config = dict(
    crop_scale_min=1,
    targets=['object'],
    norm_position='pre',
    epochs=30.5,
)
Rows from block 3 of a small image classifier, named by matrix and row number. Rows with one number within an expert belong to one neuron, the router's apart. Each number is 128 + 32 x the weight over its row's rms, rounded and kept within 0 to 255. All counts start at 0. Numbers have three digits each.
Before each expert's rows are labels from the 100 images, of 14848, where the router gives the expert most weight on average: "patch colour" is the nearest of a few named colours to the mean colour under the peak; "place" is the part of the image that holds the peak. Only what is clearly more common there than usual is listed. The data: crops of objects in photos (Visual Genome).
# router: router (model.blocks.3.mlp.router.weight, 8x384, trained with AdamW), inputs 256-383
# gate: expert gate (model.blocks.3.mlp.gate, 8x384x384), inputs 256-383
# up: expert up (model.blocks.3.mlp.up, 8x384x384), inputs 256-383
# down: expert down (model.blocks.3.mlp.down, 8x384x384, transposed), outputs 256-383

# expert 1
patch colour: grey
place: bottom left; bottom right
router.1:110118139140127119079163133076197126135157120164140141212092188116150104144150122168153140090077136144172098174136129156176213159127064161135149123166135136140057083164083172148166110181136204150076103030143140117119152096073108157119119156166140155086163141100107143140130160138138139099146187132131113143084134099125135145158132167154121190126095170091138164105164096119143083114061
gate.8:193135166194083156108133128124136102184106153108132133155186075087085143158131156109057094118106120179128137118151147129101088127103077114139101145162077133180182148095167136144126100144117130118155089128104126143169128112162055192147137109134197106116077117081111133157114131185092114163139148127046170078082121120121178182168057172126169125215154173060163079094091084121122156119124
up.8:127109119116146084111129119106058139140108145197088117149148176101110092106135122112115107125167102185146152086129157174116118131176151102145121137135152115122104145114168105118139107128147118146140125089128152107101156101136119053127101114143093144097136046146126166118161159060170132084114147061106071183133169137109161096091146148119133112092146208158038147076113074077108055118101
down.8:132204120175139145104129149141108076097175155104171109139063088111156091082156118114139120111140156089126149052136114159131159095101122168108121147096118125147116127105156112091134160114141150130083137090116139109121150129132110116122097178150095109125151116131096131125181032127198166123104124152116075137104136125112162174189117215088117157131148154094108188094098092115109157110138
gate.9:181058126143160141149133143094065168170106164139115140102105127111110115112087117099113112091089128190146101123077122129071130102124129158149082164153121111092096113121150151143132111124093084126078096142140135145136140128122092072195089134098128064098126109112121157136097140095082089138190152143155096130097143169171111084063137155126069137156090126152117152154205163167116138170137
up.9:172106138116144148145139130142093139154083159120082119103106097140105103088128170092106138115085176191151119164107129098136107156162137144133118124148083089121078127116122117158121118130084091090090099097146122174163146094095104091184113181103121107151148131119112148126070134095086097159166147117149096148069159177165119095070143168120058113127097143145111146146205140156122103173141
down.9:146156173118059121064134152100211089135117122128116115164160126147140193184097128166137106072126108195162111118134114155121127137153102100081108100134125175101106167121128174137092141103107077146128122105088125146134098144092159107062115144156181139085147101094110082112176135141157068181083110142112153105174154140104127065102144135083104097168107153133124051128161124104118105102119
gate.10:136128127141061122157148106088100132132085109101183103182157149083143162097060177128162112123142121065127122133140118110155140153058116158162131142113148125134119119123167098098155163171092154155130119107095100193148169174159101145128041110093138167147158172198115142151136108154158073151132210178129143109137078118088097144154083113110128158139135146085088093126161172059172083109116
up.10:093118100190082186146165117169135121145147149141101142200129107099053153113124143147119106142166126147104117146124140116160113157096101117139151150183202165120114121076211057086176134141138186093127173154079149160124131185138094082098102094080125169168140137159093154170109106096131066162128116143094073144086168117122018135138094115104175122120102180102046101127191149088156110128112
down.10:080141105153111148131141127101084195152133186121094076112145146108135136116134100099132107092151129103089165072151154088103142120138120189131170093117096087089158146148045104118126139177095162097159155125159128150166117111094117110100113109164134141179113082122139150072144118124181119137085121115120149157146095131087141057130090126142109139056191129196186086113157136118128143126092
gate.11:104112128106110124183124098108106128105172127132129097138151087171139156126122135164125143147153093119158152168185121133174177166105117120125079147126085067123143089133196138093151148152162147105103165065114143159060152101151187134140106082167099152095169151088029142148116138104114089139181130165107158142111110086143100123121161110109152117163066104123193098110145134076108165100088
up.11:121154151070099074188134158094087181120152166112149114104124133124115142142114091173187149150112135142132127107179104158159184124072143139101071126071089115126136118137163074093122141132161162089101164099128149142104132073123159148117082128050164124097152133094055050116145143065122112152105114129125199141124120116113111115091135172138080093183081097141194087095195104103103176072076
down.11:163063120085166191177138136096114129153117130131124108155124147123112164075097070164185106120099107126121100161132153102049139068116075122152158145170187137118120123110080142150124111111151119122147126136180159098186069138139173167142133140130114107101122195132138148107128154114150095095113145164114114136147166108157068142131149177115095178105115124064139094145105154092161113159133
gate.12:146106128182075097142112057172135114131096079182117105133080126141105088114152161164114117140156139125110126136097124135125206081118157178164088167103119128143067050063096124102185153210101169144064144099158121125143144104205134100152177136138126120126151139142121078123106161173114153123125103175072154137133103120094140061124082167137143136125166086106096059124101082146145188141125
up.12:102071125134092132125169071144104108108110113182148136157080104165111108094158141131113146114137167154083144146111133161114162070123142174186091157140140125145083062090104146110151130220127170166100150091162138139124183137214156129115155102153108107180154160127110059103137155135131179120149133133087125107120142138109140070095080172151143141105161100119121090116065117127172175112131
down.12:125176120118092122138108105136144080145123163135157123142128170064118133099140140118186142139076130178113179073106237095167127141041094101117102136111144113163122136172121134185161121165117092098165125142160158145124132167100117093079150135068154085127177136128159125106110158133118136180167167114174133114101098184144151111137112200147161182131146172161127134164152157095095147098126
gate.13:111100128133128113049162069111167190131177172133112165192152170076123167114114100090134149143141099059171093122178160188107155101081143144186142181142073102167123061116132105174141146144112133120067155146165092128153129111074101124130141142189135089106119130163085177112099131130096174057115116090114156092119119158100133082142109086094156117105128078086107065105125138100129135081126
up.13:168087148136117123074079138114115140154172196112128109148111140037139117150049092085072140126101120086140095102157166174119146083069122124109111156119133141137086110106159126142156157125106159151064158136171125175132114097043191106093116127142187078120110145138133174149133113090134203099120090136135148083111146133087133119119108137094093085129084091105138087125087132102153182128133
down.13:093189142091110092170126138143114091110096133132137116143138101121154073156255121126150080182124136138130163154142092093110125134108102174112122071124121068138159161141113122082147113120100146081123076137044077099143115090131204088121161111180157116116147113131142202112103169168112059167192132141154099120027173114099118142081081103164169102122132125136093201097132115121137111126089
gate.14:109164141122093132161131124211121124160098141165149148184158128091161112125098124103126103086172122132139088111123141148104182155182129046093106154208140072105118087087064182093088104208141124090141123149165082146124097103131143071113153151129096143098129084153067138146114095196100156154124124127141161157103092102105164096097180147167127164135066105139074107061079090153148097130130
up.14:108174143144106104142122094163149138135160167154082166164171177114162109167100128138128103151125116136090108112140153166116142130164082107056097113179113121124097052123093132136095135188129144108141136143185117122132089105137158084048165127110085117097128116118087137146164109184096130120119142144180113164138104132128132080127192140185129129103074109170109130051041070130102091103184
down.14:150213128094111081138135111123111122136154139101160118170141160169128096144162159133144126094098057110161178117180109120142130153157139090070184160152167185141173166176164143126095129135139127102041167151146127135073089173062202125147146179185101109112125150101155105137113129129131104079104167133153144168098138073158143089132129116123173150057081104122157091110097126107135080209088
gate.15:159178160160083165148159122198118096093069135147074141171132137134088131131187156208104127197171155172155099110113165100180117186101085125085127138160163121142128116178116142048178073108092124170118117125066100100145173066117100139135107124091155134108128081121110188080124175125162089103082189164116123131155141119121176101131087176146193133116173122129110076079097170152083116143112
up.15:118185113164121117143101098175117132114147115169112109142099141130077114127164194213137122181148155116155140131179147112153108173116072166135124126171148136131086072159090125081094098112153113137090153140090147075170204101117106177140171125068075104085149086103172103068157169133175127148080130133085125124155147148135096119159113184138117086132156121137091106093119172106063162126127
down.15:096057191127171091113095162088094097110104119142144118124139115143119121149123155145112179132136074144163129160116083141137163167172157072175087146134134088132140109116093134148148164202158185137125141153033135051120153122128115161118089078212064108198102146102137104067165115164139096129171158122116186102143125201132117145123131111133122138152151139133173156141149135105124135104170
gate.16:089115152148136149185142157147130107104137170179152113104115157114163121132125126164076172083150126140186104166105092080115145116102137114151083117147134060077171130146153130110121125070174113105132180164125101124151077122140092156074166114160155130139133116151107119070052139194163155112115133140145115154082095159135141142141116129117158170073130166157137119182122060064123085141087
up.16:122135160112134091158144131139108100108136183145182130109116130109178140149122120147105168065200102166129103147095107062099096115122111107163068131134137097087153121141164179122144105088175135094090179137081069148176091096172126178089166106154139117078120097130129134100074137131139157151107115161118074150106118140178145136120135088139136187105139224181155108222144056093176119145037
down.16:135129135141127153146195151095107093066175137095112146118122136103138159171169097112094086112172137162145115102066181131119052093161158135148136142074214114109110097117074075155108090188117098114124109140111135145147192186159136110118094186104141109158108101093142158117119082135084112111092163055124083194150079169161120101149180119089123151087143084143102156146066132119144166072130
gate.17:153104124081157119125141131113123102135173167090124135098154128159108139183142160168143108155134116136202073163130129102125160151165082083102115176088153116126144061137084099135086166113200073133203099091114088143083175135117132168133161144108153162092108118157128086134103134136107122139106154106127151101195161109112068098091139126135171125071166134086095167132107134114147100121110
up.17:164081148061137093140140062105116124167152175100121120170131146189136088111122147180155134164106124118125110167134111073161156144131112117123126189129135048183122083105102099183135077152150101130120119183101060131157162145117112169145135101114190147117084117107088107121178141061079115103115086108081114086191109133100099114072138136125104160101211155114140169120102114118158103142083
down.17:140148154140141132159143164140112071084150088112180109151139113123174189135128133099117100086114148095065202141142057112214152102169113168101137152170121107106184074150179079071105077068146177106084165080143081110044128127135087128126084126130096151123063137193142154115166107096111092075122119103086134137159148125102126136136111105168127147143156175152108138103141128063109167128064
gate.18:121073137091086152138169117171117133115098155122110155137116112070042105150142192118139020123156117136116108135117130061159129146081142159117117131114165150116113090123113146114086116098080125134170136124182107184119121151101124147079169189135178120100111163145105109151179142115143166099168097153136217112088081191131140159117142135089106096121138097069118152074124104094155112121116
up.18:092119122113122132118148132194169144117107139135114155109089122103048081138128183184136117132203172112110124114138126094129093144101136126158103113088123160141112120152098178116100105093102103115165123125138066181139108173142132123110150171139144138133135188125100103164201129142095140107139112147140167135101146189083109158138116138142107133150131094118054157135130143044165125174114
down.18:162181131171135141179146122093120102195082086123126105151144107122082212078153106125095102090108147137099099142112134138096038082091101110157118142122117156141134067161132076161162138124105143144127138087136123145127123120151192136107075157125150207096080091146095143136177126188119135131107151154164122121150112119131173157173172150119178110114096137141142099132105081135089144141124

# expert 2
patch colour: brown
place: top right; top left
router.2:177136098130164068117105091152108131110084092126158189156086092106132179147079168140113117151167126165101147141130113163151068116087094087152121117108175127126144172117096121116112161167198098144156139147086102141130187136140114128154214124079072101162149131073111114119136133091164061170126100137070137174124105188172145119082152122128167089139168150129122146122161148170115167137084
gate.8:151103157139106144116111130115102111126151118102132118163082165171156130071179031076099134109107138100133116103103164171199131095155120116140133136170163123229118124065128152105105135168140159175133086076062152181108121148094049120097167152109121163093110123145037117178101143134071136107177120158132157169135142150163089137107136113089119099143092137106097155187070070153203099138126
up.8:083132085127133137137205130111142134097084131158139151088148132106099159150095215167116087162184093139138129173165088101075140166124138120141137092105081137064118139179172112129148088080132074126105146165184089094132142104145158166161092119204116073197135166113186149040129074137156098115118163059147132133125130102103191157135096145152123147149105126111140123096164150075081149102124
down.8:137109159108132203158163077134139116147129106170053120108120153167160150120068125155097142163101067165120136182200161161152076117118166167134137059142127110149100130097112113114117092115083097105086141177150067138143099082181122094184151145149157126151084105111174137105144166085125095176103171109181094122087139093158077136065124109139109104132141116189087106069087181110112114164084
gate.9:111075150133142117130157072123139123117115136054133097089117164140097182135105114115138142123098175075138132156108154235186141083148075138140151152128176097131129173122097086196088140125107132084116131088101012111110167145185138142140143135176096156169122138130187135182088128091106144086159158112158140109100087154157102110164166155116159141142140140123100143100117111140140113170172
up.9:062115135117091090095157133095149107129080148187137177150124104083169141109082097179117145117142097125093132172181118087091126117134125128128203148147116133159111073169098177137128133088114081180088133170164186055126118121102132099104138121085130141132122171148098069093206179158140153160144077103150164186154152141085112078111090105128109094131128148146105092146163153084139149105053
down.9:090054104163111175181084085136065132128162145134105112164145091095127119143113128123129075104113107158107146139177086136153209168146149151114154128155086175126110115155173141166106131125098094132096113146166133122086099091102135107126188110084117103157139104117195114148114149110137162091123108109142103126076120123189155135126115113139178089103085147149143127162084124149097153123152
gate.10:138115145111102180186164161127124157101114173139163097087191164140138136104088144097078105145081117122136143166168087134103137115139076129107106097111120123175135167120118172131147069113132089127129083120133128090164135065158143167069149137175168117147136127146156097114122162163031094129143114164126138167154141135131148145141165151059123138130196163124156168118067097155071127117145
up.10:158163076129068116124114128123106107130129151090159115053180116141096089138119194119139121156097089123085178100108135133086099102050110145106087159084096168106133210155171212144145169134095043110089093116130102095145064114132102149107163162139102116128126159171179116132160147099120051204193080062116140130192068186100148117109134138110085049095128184138145122086163131122074098134065
down.10:112124143150129134182159124153162152162149096118141061149131141089140132101108132130201144132155142141161165127025179136175114129122122170139109136131142044113071113120090117140112087152109137128171156193135145131058174176167165127134135104072155114091096102087163079144132148130063151160121098136146106039114133144150124118151073154117158119216081102126093163063160083090131144155084
gate.11:153152156130134102112165160160136110141161136166148117163103134085093078140168117150169166122132176125114064133118142092118180159128124097128140130111090090157163124104106145124165089091145144142193126081168098079086128065062119163110151113192134114121190089148159139155135119131123149153134147105122114211140104116200120097094124132096123100137149134151128153146127137149158148105150
up.11:114118112198048096173144124105145146112134118083154101102166179137115092162119104127109093128143084118174192123138165190160132089158177130104123110102130148104110101169100147086071148155125130166117082131097216177153157151180145100127117158100097119149119122114083077085077152116155180132139079158131133094123167127116143170118130109168119138103118175148117102111090134229119116099106
down.11:115142170145182086158125111140089136085130185122140168132089174128125082077187154152147088101160112137090151083131111125151152198096097108099149136124145128136133165128129142136072115114121151126157101118168054115064153116100094122114118144152121118079186095141160177142103076110086118103090100105145160149100171166153122170153130139177188106132119117112153125095129162107110137147070
gate.12:085113086143122073142166105113138148092173167166163144152134128087134044110152153122095121136123139120127147194095138121122037133121139124172172180067150120087128155098146117119118150112198102081154127120135103165130125129127191164094220097098090085158133071149083137167148167124161117123092127103101112174148112136134156154144142145132149116112146139106148124117116145097145086097149
up.12:121146096134126111123124123118140166097178130184103122127139183107142114153135150137125176148141122121091140142091135146089039119145110095117126146063151158076137123129091081109177138135133116150151173112167081086130126117128136132166182143115134134119134142093098091156173118097183068082126146104133118134135124110073130149154151189089146145138112130110109166128182133136147162083120
down.12:119122164116098149118146108113108153093118110231141101134180167107102086150140104147104092145096135135142145128198072101113117086158143140158170166165125101125123100225135099154087141114102129128105100088164146161044109128165178123179179080163130151137157148147147175127118126118149148120132131155141100188180108123099115044132125199114124113167140152169086170161083079132146170160181
gate.13:138167120155168097142080127167107069142143110091108119147162068145142090132143115101147103127122129109102135128109156192120099110113115110100074069067177125218127092082154084059148054170134092112171091146107102131109021112121201138144167166157087118151137158165177162142097154153071123068100103107066122160097085158085136110100119157137133129123128118137137166060092128133075135116108
up.13:167148161144161106123152137146116066130112155090104070138107085160125073135167102122131104139146149130127106125129151136148123093128112084071114052094192142177120100105169091085107078164111084078188098176109109171113089153150243087116144144131129085151087146145140130134124113108104101092142096095108115130111134154095168117070156181129131084108109123125106124103103134117071124154128
down.13:108129119097075142076181103141134146192168085078126104090118153124134163096149147145150138087111131084086123126105140155141141088120117127141116146134145088115111103138133116099091176097105122134066164096169109186159162114176141184173116163140152054137102115146156089136117128154112132171120157178133171120055111111171194154106105146122109146127112096104128153166106142138150168117070
gate.14:203199118161092148098172156098156067117168111096081108098080145108165108104089111131151104132146091127104154081137082105145098163140103109126114106120115171133156120115132129102122107133106117147090135108093127090095083120205123159137127189090097139099130169097165139158098162165135073189058230201155155123168144154043116082112199134149060145066131097085185123142137103175171131124156
up.14:175215209196102106070211126089158087084111126136097099121129127141142133131116104127089134133122106129110141070130103124152105149134091115122134079139120188123120088106159126123140079138126151162094133118149143120087124097135104123138144165098106186075130174129117127180075150148177111138082173211172192124180135147040145134128126131146049095054127140079148130098158094178191131154165
down.14:114142136094098113101146133104087107082069156120138140108164122131127118084193141138184142095110196131128094145164140106130094171078076134128079194131103109151150092117109145134152126108093060076152128154190115103117086149119137132148141131155113112148129149121138097145108119149062120069077136150072143154108161124149170175076077039108103162194129111129160157155142127084116192176120
gate.15:155139069128092168115173136218168072123125142099088197115135156137118100184150106177110091118122144144123165100124125078130141177142088134129147148115173066178079172043152130150148176123183119133140093126075048124160135064133138140079139095123114181147092161170180099135135104106143098141154109093150102182174107159128120155105061166102113104081126222168080108126065120160094068129142
up.15:120103214151126100132069130013112189160156097132150086137102097128111143107167119112145167091152168155099127104125103165155150116099175143141103136180113138078137144208083167144149093153104141181087170113137192138088091175092126121181112181159124068077149114097038154152166110136150146141157153157092084078103124095116120160127141120108142133148139087121170190135164093087149160128098
down.15:108098111150153087115095084176111084150097188143171147126142100099104170067144086153117083127183199101136136137157121094156130101111125087138163115170103151145153152138127140114212098167115062130136109141174165132103128125145111123102074134134169113106140201166121184123082051100140151188167130149183086115138137137172087160171098144078115079098109101101132139173119148162145153117146
gate.16:095100134189104178124140134112130102106117136152129170093109152123154100128098109136072120158134146184106145123200087136136095159149067157111080129100132134134098091120092136058198167129121145100089161169143094162157163103093158075126125154101173128188126120108119102130114149101150122089155160101165106074138139143125133115079103112108117157114185171112089137121140156122141121069105
up.16:123134105071142074085109127122074134160119088125085103162152129143117142175156141123188144090134081095134080109051198090142189103117189055161170106191160098136124100131171148165063101115138100139138112125146134088099086131131111182119091076121132130048136170119147205104126126115119148137120144145089130229111093103178126138173122118171181160151091104146108152112116089125105174189136
down.16:127172111148152111136132155136121088109090110099153139101174138085165081117191137112136149183128109028109144141088147152086096131159100135097175074150165114186109174089175136106119108193114117149087129096125172180158144137151134081138176117180106173168088153102107160056151148133136189144101068136145183103165151134098127126118113167112093105087146113085075123113141117228133049114070
gate.17:104178110167096148150123156182078133132095188086141138143118049121120150238087167167108180106117102136104108091181125186089123107092118086128113121119070168165159142073090125118114124131152101160088098106123127184133145136109143121125192103107091134082148139129114129196081071154166135093138158155100119143076152161104154120088132092119195136162192112137081107115166126088133117115122
up.17:143102126148153108092128098080182126114127058193131118120109176149134095068154078108124070156121134132164161179093123101152096166187077134113102124198135077079088134197122115107127120159098147148167127165166124075161128108130121148124103131170172138134139108119166133056144177172122170117124090091121125111168121074142116142142154167113076107129095123149199115121076147156100119126118
down.17:169140069086121171170189164141143124105142108121157120112115188137136138135115152121140082083171165101145155135067150096084062156187206169106131146115182138106158095136130123161150093165094108115110120127218099129117130079130062109173107064066141175083069170178159103088107128133119095083137138177123109115096100164133158183123126137075113128137099178073130124136169122140068119160115
gate.18:128136148180107125179122123129118121160107107106071109156134149153141105094132110140089118109153159066095122115128138154083160183146143056094157143168142121167192118084085173092190111120106139079122118111204099199126133139212073085073100239240089116123138124103128124117134074131122113051119147153140169158154156141104100138088121086095153179135155112139121133124192126153138120155124
up.18:113107158148137146198114133109099156147185107129139084130204113127124131136193115182085153161099130038144145111179133159099197159147202139094129114165176159138180102124114166148163122094148147088136184124127130208146114116144042109096131190204109164140107148112107114109133085098098161052149124174108177090203149138102092103103103128128152190090182075090166183090161075162077138136164
down.18:162130136125175146116119078113116139086152194215117116175160155080103133134135110135125068107154121135120147152166104081160135128138142092107115166098132163132099086076142137101092180146139134116091158117104141082133169146109149138114111112089133133165161195152095125103181144144099135165131191108146133068100145142165163072135089123136137151109070139150105136140107185178174104155152

# expert 4
patch colour: grey
place: top centre
router.4:118158145120170097120130183164183180156162134072144106120102155131150125081084126095058145220132100074147129115078157124121141123083145143130127131083110131093158099059112141153049134154111129094137130135158132158111130144103133143083131142140191164182092121135165137147091132130130142136202114134152161127095094140096120112148105104168100094136134061103114145111182089109131139094110
gate.8:180163143143136079131138135081166104093191075046078060145105161160122081124120111130144105197129122114079156147136092096208079155135167116095127159076138104090171159113095142104135085165098154081145152206111118191133043120120113085115090124107147147154155088140162131179102178068150114144131132105111159139148172179070121174150170087138104120166116107088143169171174155166123129138127
up.8:128114180152131090170120167054146210140168100104104096158110139165123101144108066107151118162203142131093125132150100151204108115116140130121090140112135098074149210042131148110160166177090105080174152154120117180124040143049135069095042128151128109118137129165118151150057138100136107121130101140086184122141132190063135152147129109119119123111119066113092168181150132194125127105152
down.8:084149145163182097157125118174136099083158148095132118161153065024072170135152131141133117121122109169085135160125175123086102189126089142121060087145126152155158090078178129162141124147164155158141115116160145107137159118080136122089131201111131133122136154139117130120145183064126115164106155111162135094127072088125103157112193106148126140175180107210127133132150107169184149091134
gate.9:081148175149137133126129086132147152147122104154097118125080172144115106111156152121091101110156098151146130089136150130105172170117119142148135141125091070096123135139144161177133157111155088110117109106160096111124124168151117075088056141137169177081133130117138159142078168075130138139098113170087172175167131156116120134153163046116069201184107164075088150122132129168165139114135
up.9:158097138098134136164201183175153115158109163164087105131076118069085094122083124128139132113089129159102212092195139123167113160130142072141182132126117063094094109099141126123118175138117213088137112144098088152090177118153098125171171085165128084150092083135122119128137141133179136118152149101132120135079106155083120142081123091056097208136092106121090124172091187170166140040108
down.9:078127131126136128142174185079083129128141103132123115150114158131059196166117120104087082110088155125165118146127120139154098164110119091111134120162079114112165091120129140146181136134130128125091144107087051078115132076109129110150156092117094141097100095126160134138119177130112123164100117157101201156138156054176146125124161161134063147155103092122151173093118103143109134139150
gate.10:057098141175091095171128147154141171108130138121110157111112134163132094170123187108149119170159124137107118135123088101154136095123170159174142146172157086113123087121120122127133132135120091111084110183162091150128149144157066167145158162090181095078128105155157068174121118118135126130104133122115079094141124130136137096182153174126141109104104169043207138032121152127153128121116
up.10:091101158171140155190097133154103113115130141158152171114137111146146111228105124107087073132119112137119129109108149186129124108132183148105152143157137115104158142176082167137121166130091164143099150150103057129140128118101084159090197103139141096100074102170123095120125139039079109130100100149098138068197126140111118078144142151115171131128080142089147120165137129186176112168158
down.10:159113156142129164158113106067132101076064121166145121156106162065160188126149087146121138183121122146078159181139105090143189080079083130076164177153128094160164141113114172141143119122140170165131124137132117137133157123104126112174088166103128145181124126160095105136136164133139073147094114118160099058037158167124103144150150136151116135118118114124087072147105132112114145148103
gate.11:117133040104151112134106115169123106118139180126173129134111140151111203089097156144125151057096119116136124103100074165152140188147116140129148166143069140087127050133108123078127141136125146101126172163111156119136111119164103106112072086141096134115153092159113187131089166076104128062163113121145121153118105052193101134105130143106128160145143137127062125141153201132091151118110
up.11:110069089137091108145090116108184120107125114095121164120102153120149165123092183116146154085132104119137124133178124135083164113108138107127113201094061075097040115117092163169164126205154172077165142176179123100127149163144106134126125084083095085109140193166128132133157168072094094114207174075166152121108073115129127139087114147106204170144143146141136094172124113104162084086105
down.11:094192099128148159133100161040156093143183095149135122151104096138130129158123085129095141079108110175146171169113094166099081064153109153147162126140088140125097124123102147153166133084105114181096180157180103230134056116158132146060056110201084154184105081161126137102125144098122082145142134105110163084132116087142124131131102106089128143134154108162110070062087046144173126122078
gate.12:121139102111075093128105180098155108145092171129181143104078096142125128118133195159091150113167109119128109169136170141173140148115120139119130122160071090150147143081167091115180165215086088094081137158165106100122044135082167107137122134153093095094091128058205140149086105184121121100148127151168122160085159107060105147142082125189108144099127124117113155117154106141147113093180
up.12:107138119150066107160101155127143129136113139131104170146083102166134133085174216152106114118137104147111074175144193150156112158094086129116141133155085128123137155114146068123136154204101124148091095179147123114120044114086132140145068148149138091083131174116203130108115092177172101121158176160152129138073197163114087138119033122158111123089156151123120138115171110145150101136184
down.12:107151113127160169164161089131086127147202129131137091114157171119118145116112127165112118109200140149128067162154139125099080113135156157110130061108082099131179129152161155184072138132107136139139135115100106190172161075102166167170154112147106079118161147161130113095119142199109109157137193091158136090172154119142120159092043172176122144156161088110154153110150109146130141086105
gate.13:067122193106104133143165133094124163104151035156107140093142118053122205129153207134150133155172111144128186215108189061145127137084146124099101121181137140167102165142113179106164149167097113077111165166106137157095179120153109119152120155125119144076072111126096148077162186131130117136072155104141113106139169112200129159142164104091114144154152053072106143154106149132128144107104
up.13:135120131167158168126176176067119137106114143143125138107095103153119169131141115136180190104082160144091150100187046131127089139111070158141098106129162076036149120084203081123154128122078111101148105124201127156107113127149135136125162109094154109139171151064107076156175143098115131111123158100118120163096134179117131094176142153140087127143105159133105083109086079046168101124141
down.13:100143091181139187184140082143141174102053121116087061074175143131162156120120150182119156128165102117098131106110152113124138105104127142191144160142108115135140162138055161108166069099146113164146178105135156104164167099151115163169123175074134073149072124100073127175151142112118137169174207128129076135186099117184105151133172161147168221135145079133105111149175126163150142092144
gate.14:160111138134144113163101148177129118103090141146149132134132118118192149146109126117090105198090092153121141139122146147113094185090112160109138113094124157145123119128126109137189115178100156126044155114122132107142201148115055119099147071112089131142106141149119166166112143078145155083140142113161166105126162074131117119107197102098144139114116146137185115116083131111092119142215
up.14:156123056081148141175084183094130114108094119148137105149069098126128121110141069141118141168131161130096122130071140081108086154132109127123123124140139115087111091170146069096179092203116156147045129213135165099142158173103071113099157103079113142137168138163093158190112160103186125054161155142162157112139158089124107144081189084094148149102094110125189119107108176140159118115170
down.14:168122121086092062157151105137128125167120172135101121101116145129157101136138176111099107132107159128102124175119079186115078114130114148150136120144092158038096135127171190129119161079132132127111149052091097104131195134129166116132155158063073123123140123089115122197142110151157128149127161130161127144140151113097128118056070102200152088140113093100178145115136121143123105134143
gate.15:134093103135205096205136125149130191073155124086093123107103129152086079142133165061148179117105120133137101175111138107114113146104163087132186133094083138123150216109126144091134063112113122061184138167081130148089138106111193053164148061147096173148096114118100106131056097106123126129177105076074076092138096142176163087127105079135063160114156095118147129174109128104118128150162
up.15:122133148131066145064140126111142090159115124157130167148162129148158149124110091196149078126151118084154187142181111125127140128128055183132083130125154127138128030135125105152126178135146141228093142113191109126182127130139090223111152165133155051112161130117161154148162131133149144131086131159162162171157104092107101116162173207119157093159124149134146085093140129127150116108133
down.15:132094145137181112126149140115158156171139128121102100127134088144154077122102134148113114141173091097147073109154189117123100086150165097145163089139128132194140119156131144135106139131136122141110120116120148126084125080107117151125161095151121117129134166096097108133072101135092149105149151164084145088128134184135153111140146110123142175154159116131058143147180097197162143090184
gate.16:063140104190128152172146116086121150097224110155152073136093139140138166127107125072127077131133106139105130117116158156104162165139129134112137139109084187134087105120119127132131211109140086125099199155113047076047151100146147165128162128101161097159153076088155119130113140168116089187142126160141113090133095127121152098190145107105112152152126133104137141152136154133142087142100
up.16:168175122136157105128085151088170118097118118206135104094122156175136120177117149127124137144089082149111139176105111168086128108114121099074139174131187154142074169193114109066158152162141122078099164177162088176112194080131143147182104110141159169110103137092078152134126168085149159114141110178101117173202095110092114145142117068161095114175161102134149088071109115080100099118124
down.16:168147138065060152086150160143109099091102171088173129077129133107077116122078112125135130118112153145095070154106086156093196147077071122112187086136165123105160153086149148167109132200126120162144090122155051102178127126132122115167154148133174094125134166109108191093142110093176088134167157153127142123137095057115131139141127107149181104136100119168134199097131094148106117195149
gate.17:125135147095161199118135142098130093155147163152116172125151127176159109087126132104108158155122076111078110114089155097144135187217074177137073163118104134235114143124144034087086200112095108118138126136145135100175106167151059179133198093156097139134155198090104154114129068080144134130103153168127152133098110100116134134094139121071135124084103151082168128160141083139159153181155
up.17:166103133122149146140117137125118091131156128120124154129128115159133069055075144121103165118123068160072097157120096063099073151162095132108091155170104114178127121146132024112072166158117143176150152156164104082139124156116082130142172111160097179133139150121083145129183094124131187147080177179110114141067177156119124120138153136095084091118101141105178124155185098198096146169135
down.17:131075155129081214121117126126179103043105083137116139136160137137125125149108138139115127104192127090105155128109055107179136106113043104130114146071124145126140182132089081167177163064195183214110086102125165141116143160170113149155139201123149119130132137042122092095123119169146121134140128100178120071144118137133135147125123182154103140130144129181127156114167149138131092140127
gate.18:102134150117112134148128114077106170112134103134109111144157112139187115135096141118128100181110099072146121109133163117083141133126104109144087069123103130148122159158095156106132086071194092157093123112108087119166107143115175158127148109098153186069148152164180126178172111048150136166108119170178121115113082125167184138148108148105182089161183140099104080096175137097176145108109
up.18:139082146094145107086073106217132098122140134132121127107090132084140098109136079106118197084134145171084107124152110141204124136111136144092140119110085105149127099119149075143132152119184120105143120131097130158093128149137120153144134157145141109197056101068125173079133150189078114074091136124119128077159150176104149098161115137119061144108127121159124156142103099142118155133140
down.18:122098152168050167170138100113147139081100106128160129166142196160105101111148139126129091135108131138073102129110074151101132110135075131083130092175091158102146223114107210158112143090126117142156173138118146142087130121053113127154079172131135147196099161119137091111089089151158153144099162171068086156042148119134139120184178100152125167144147126061098099131117165132095146162105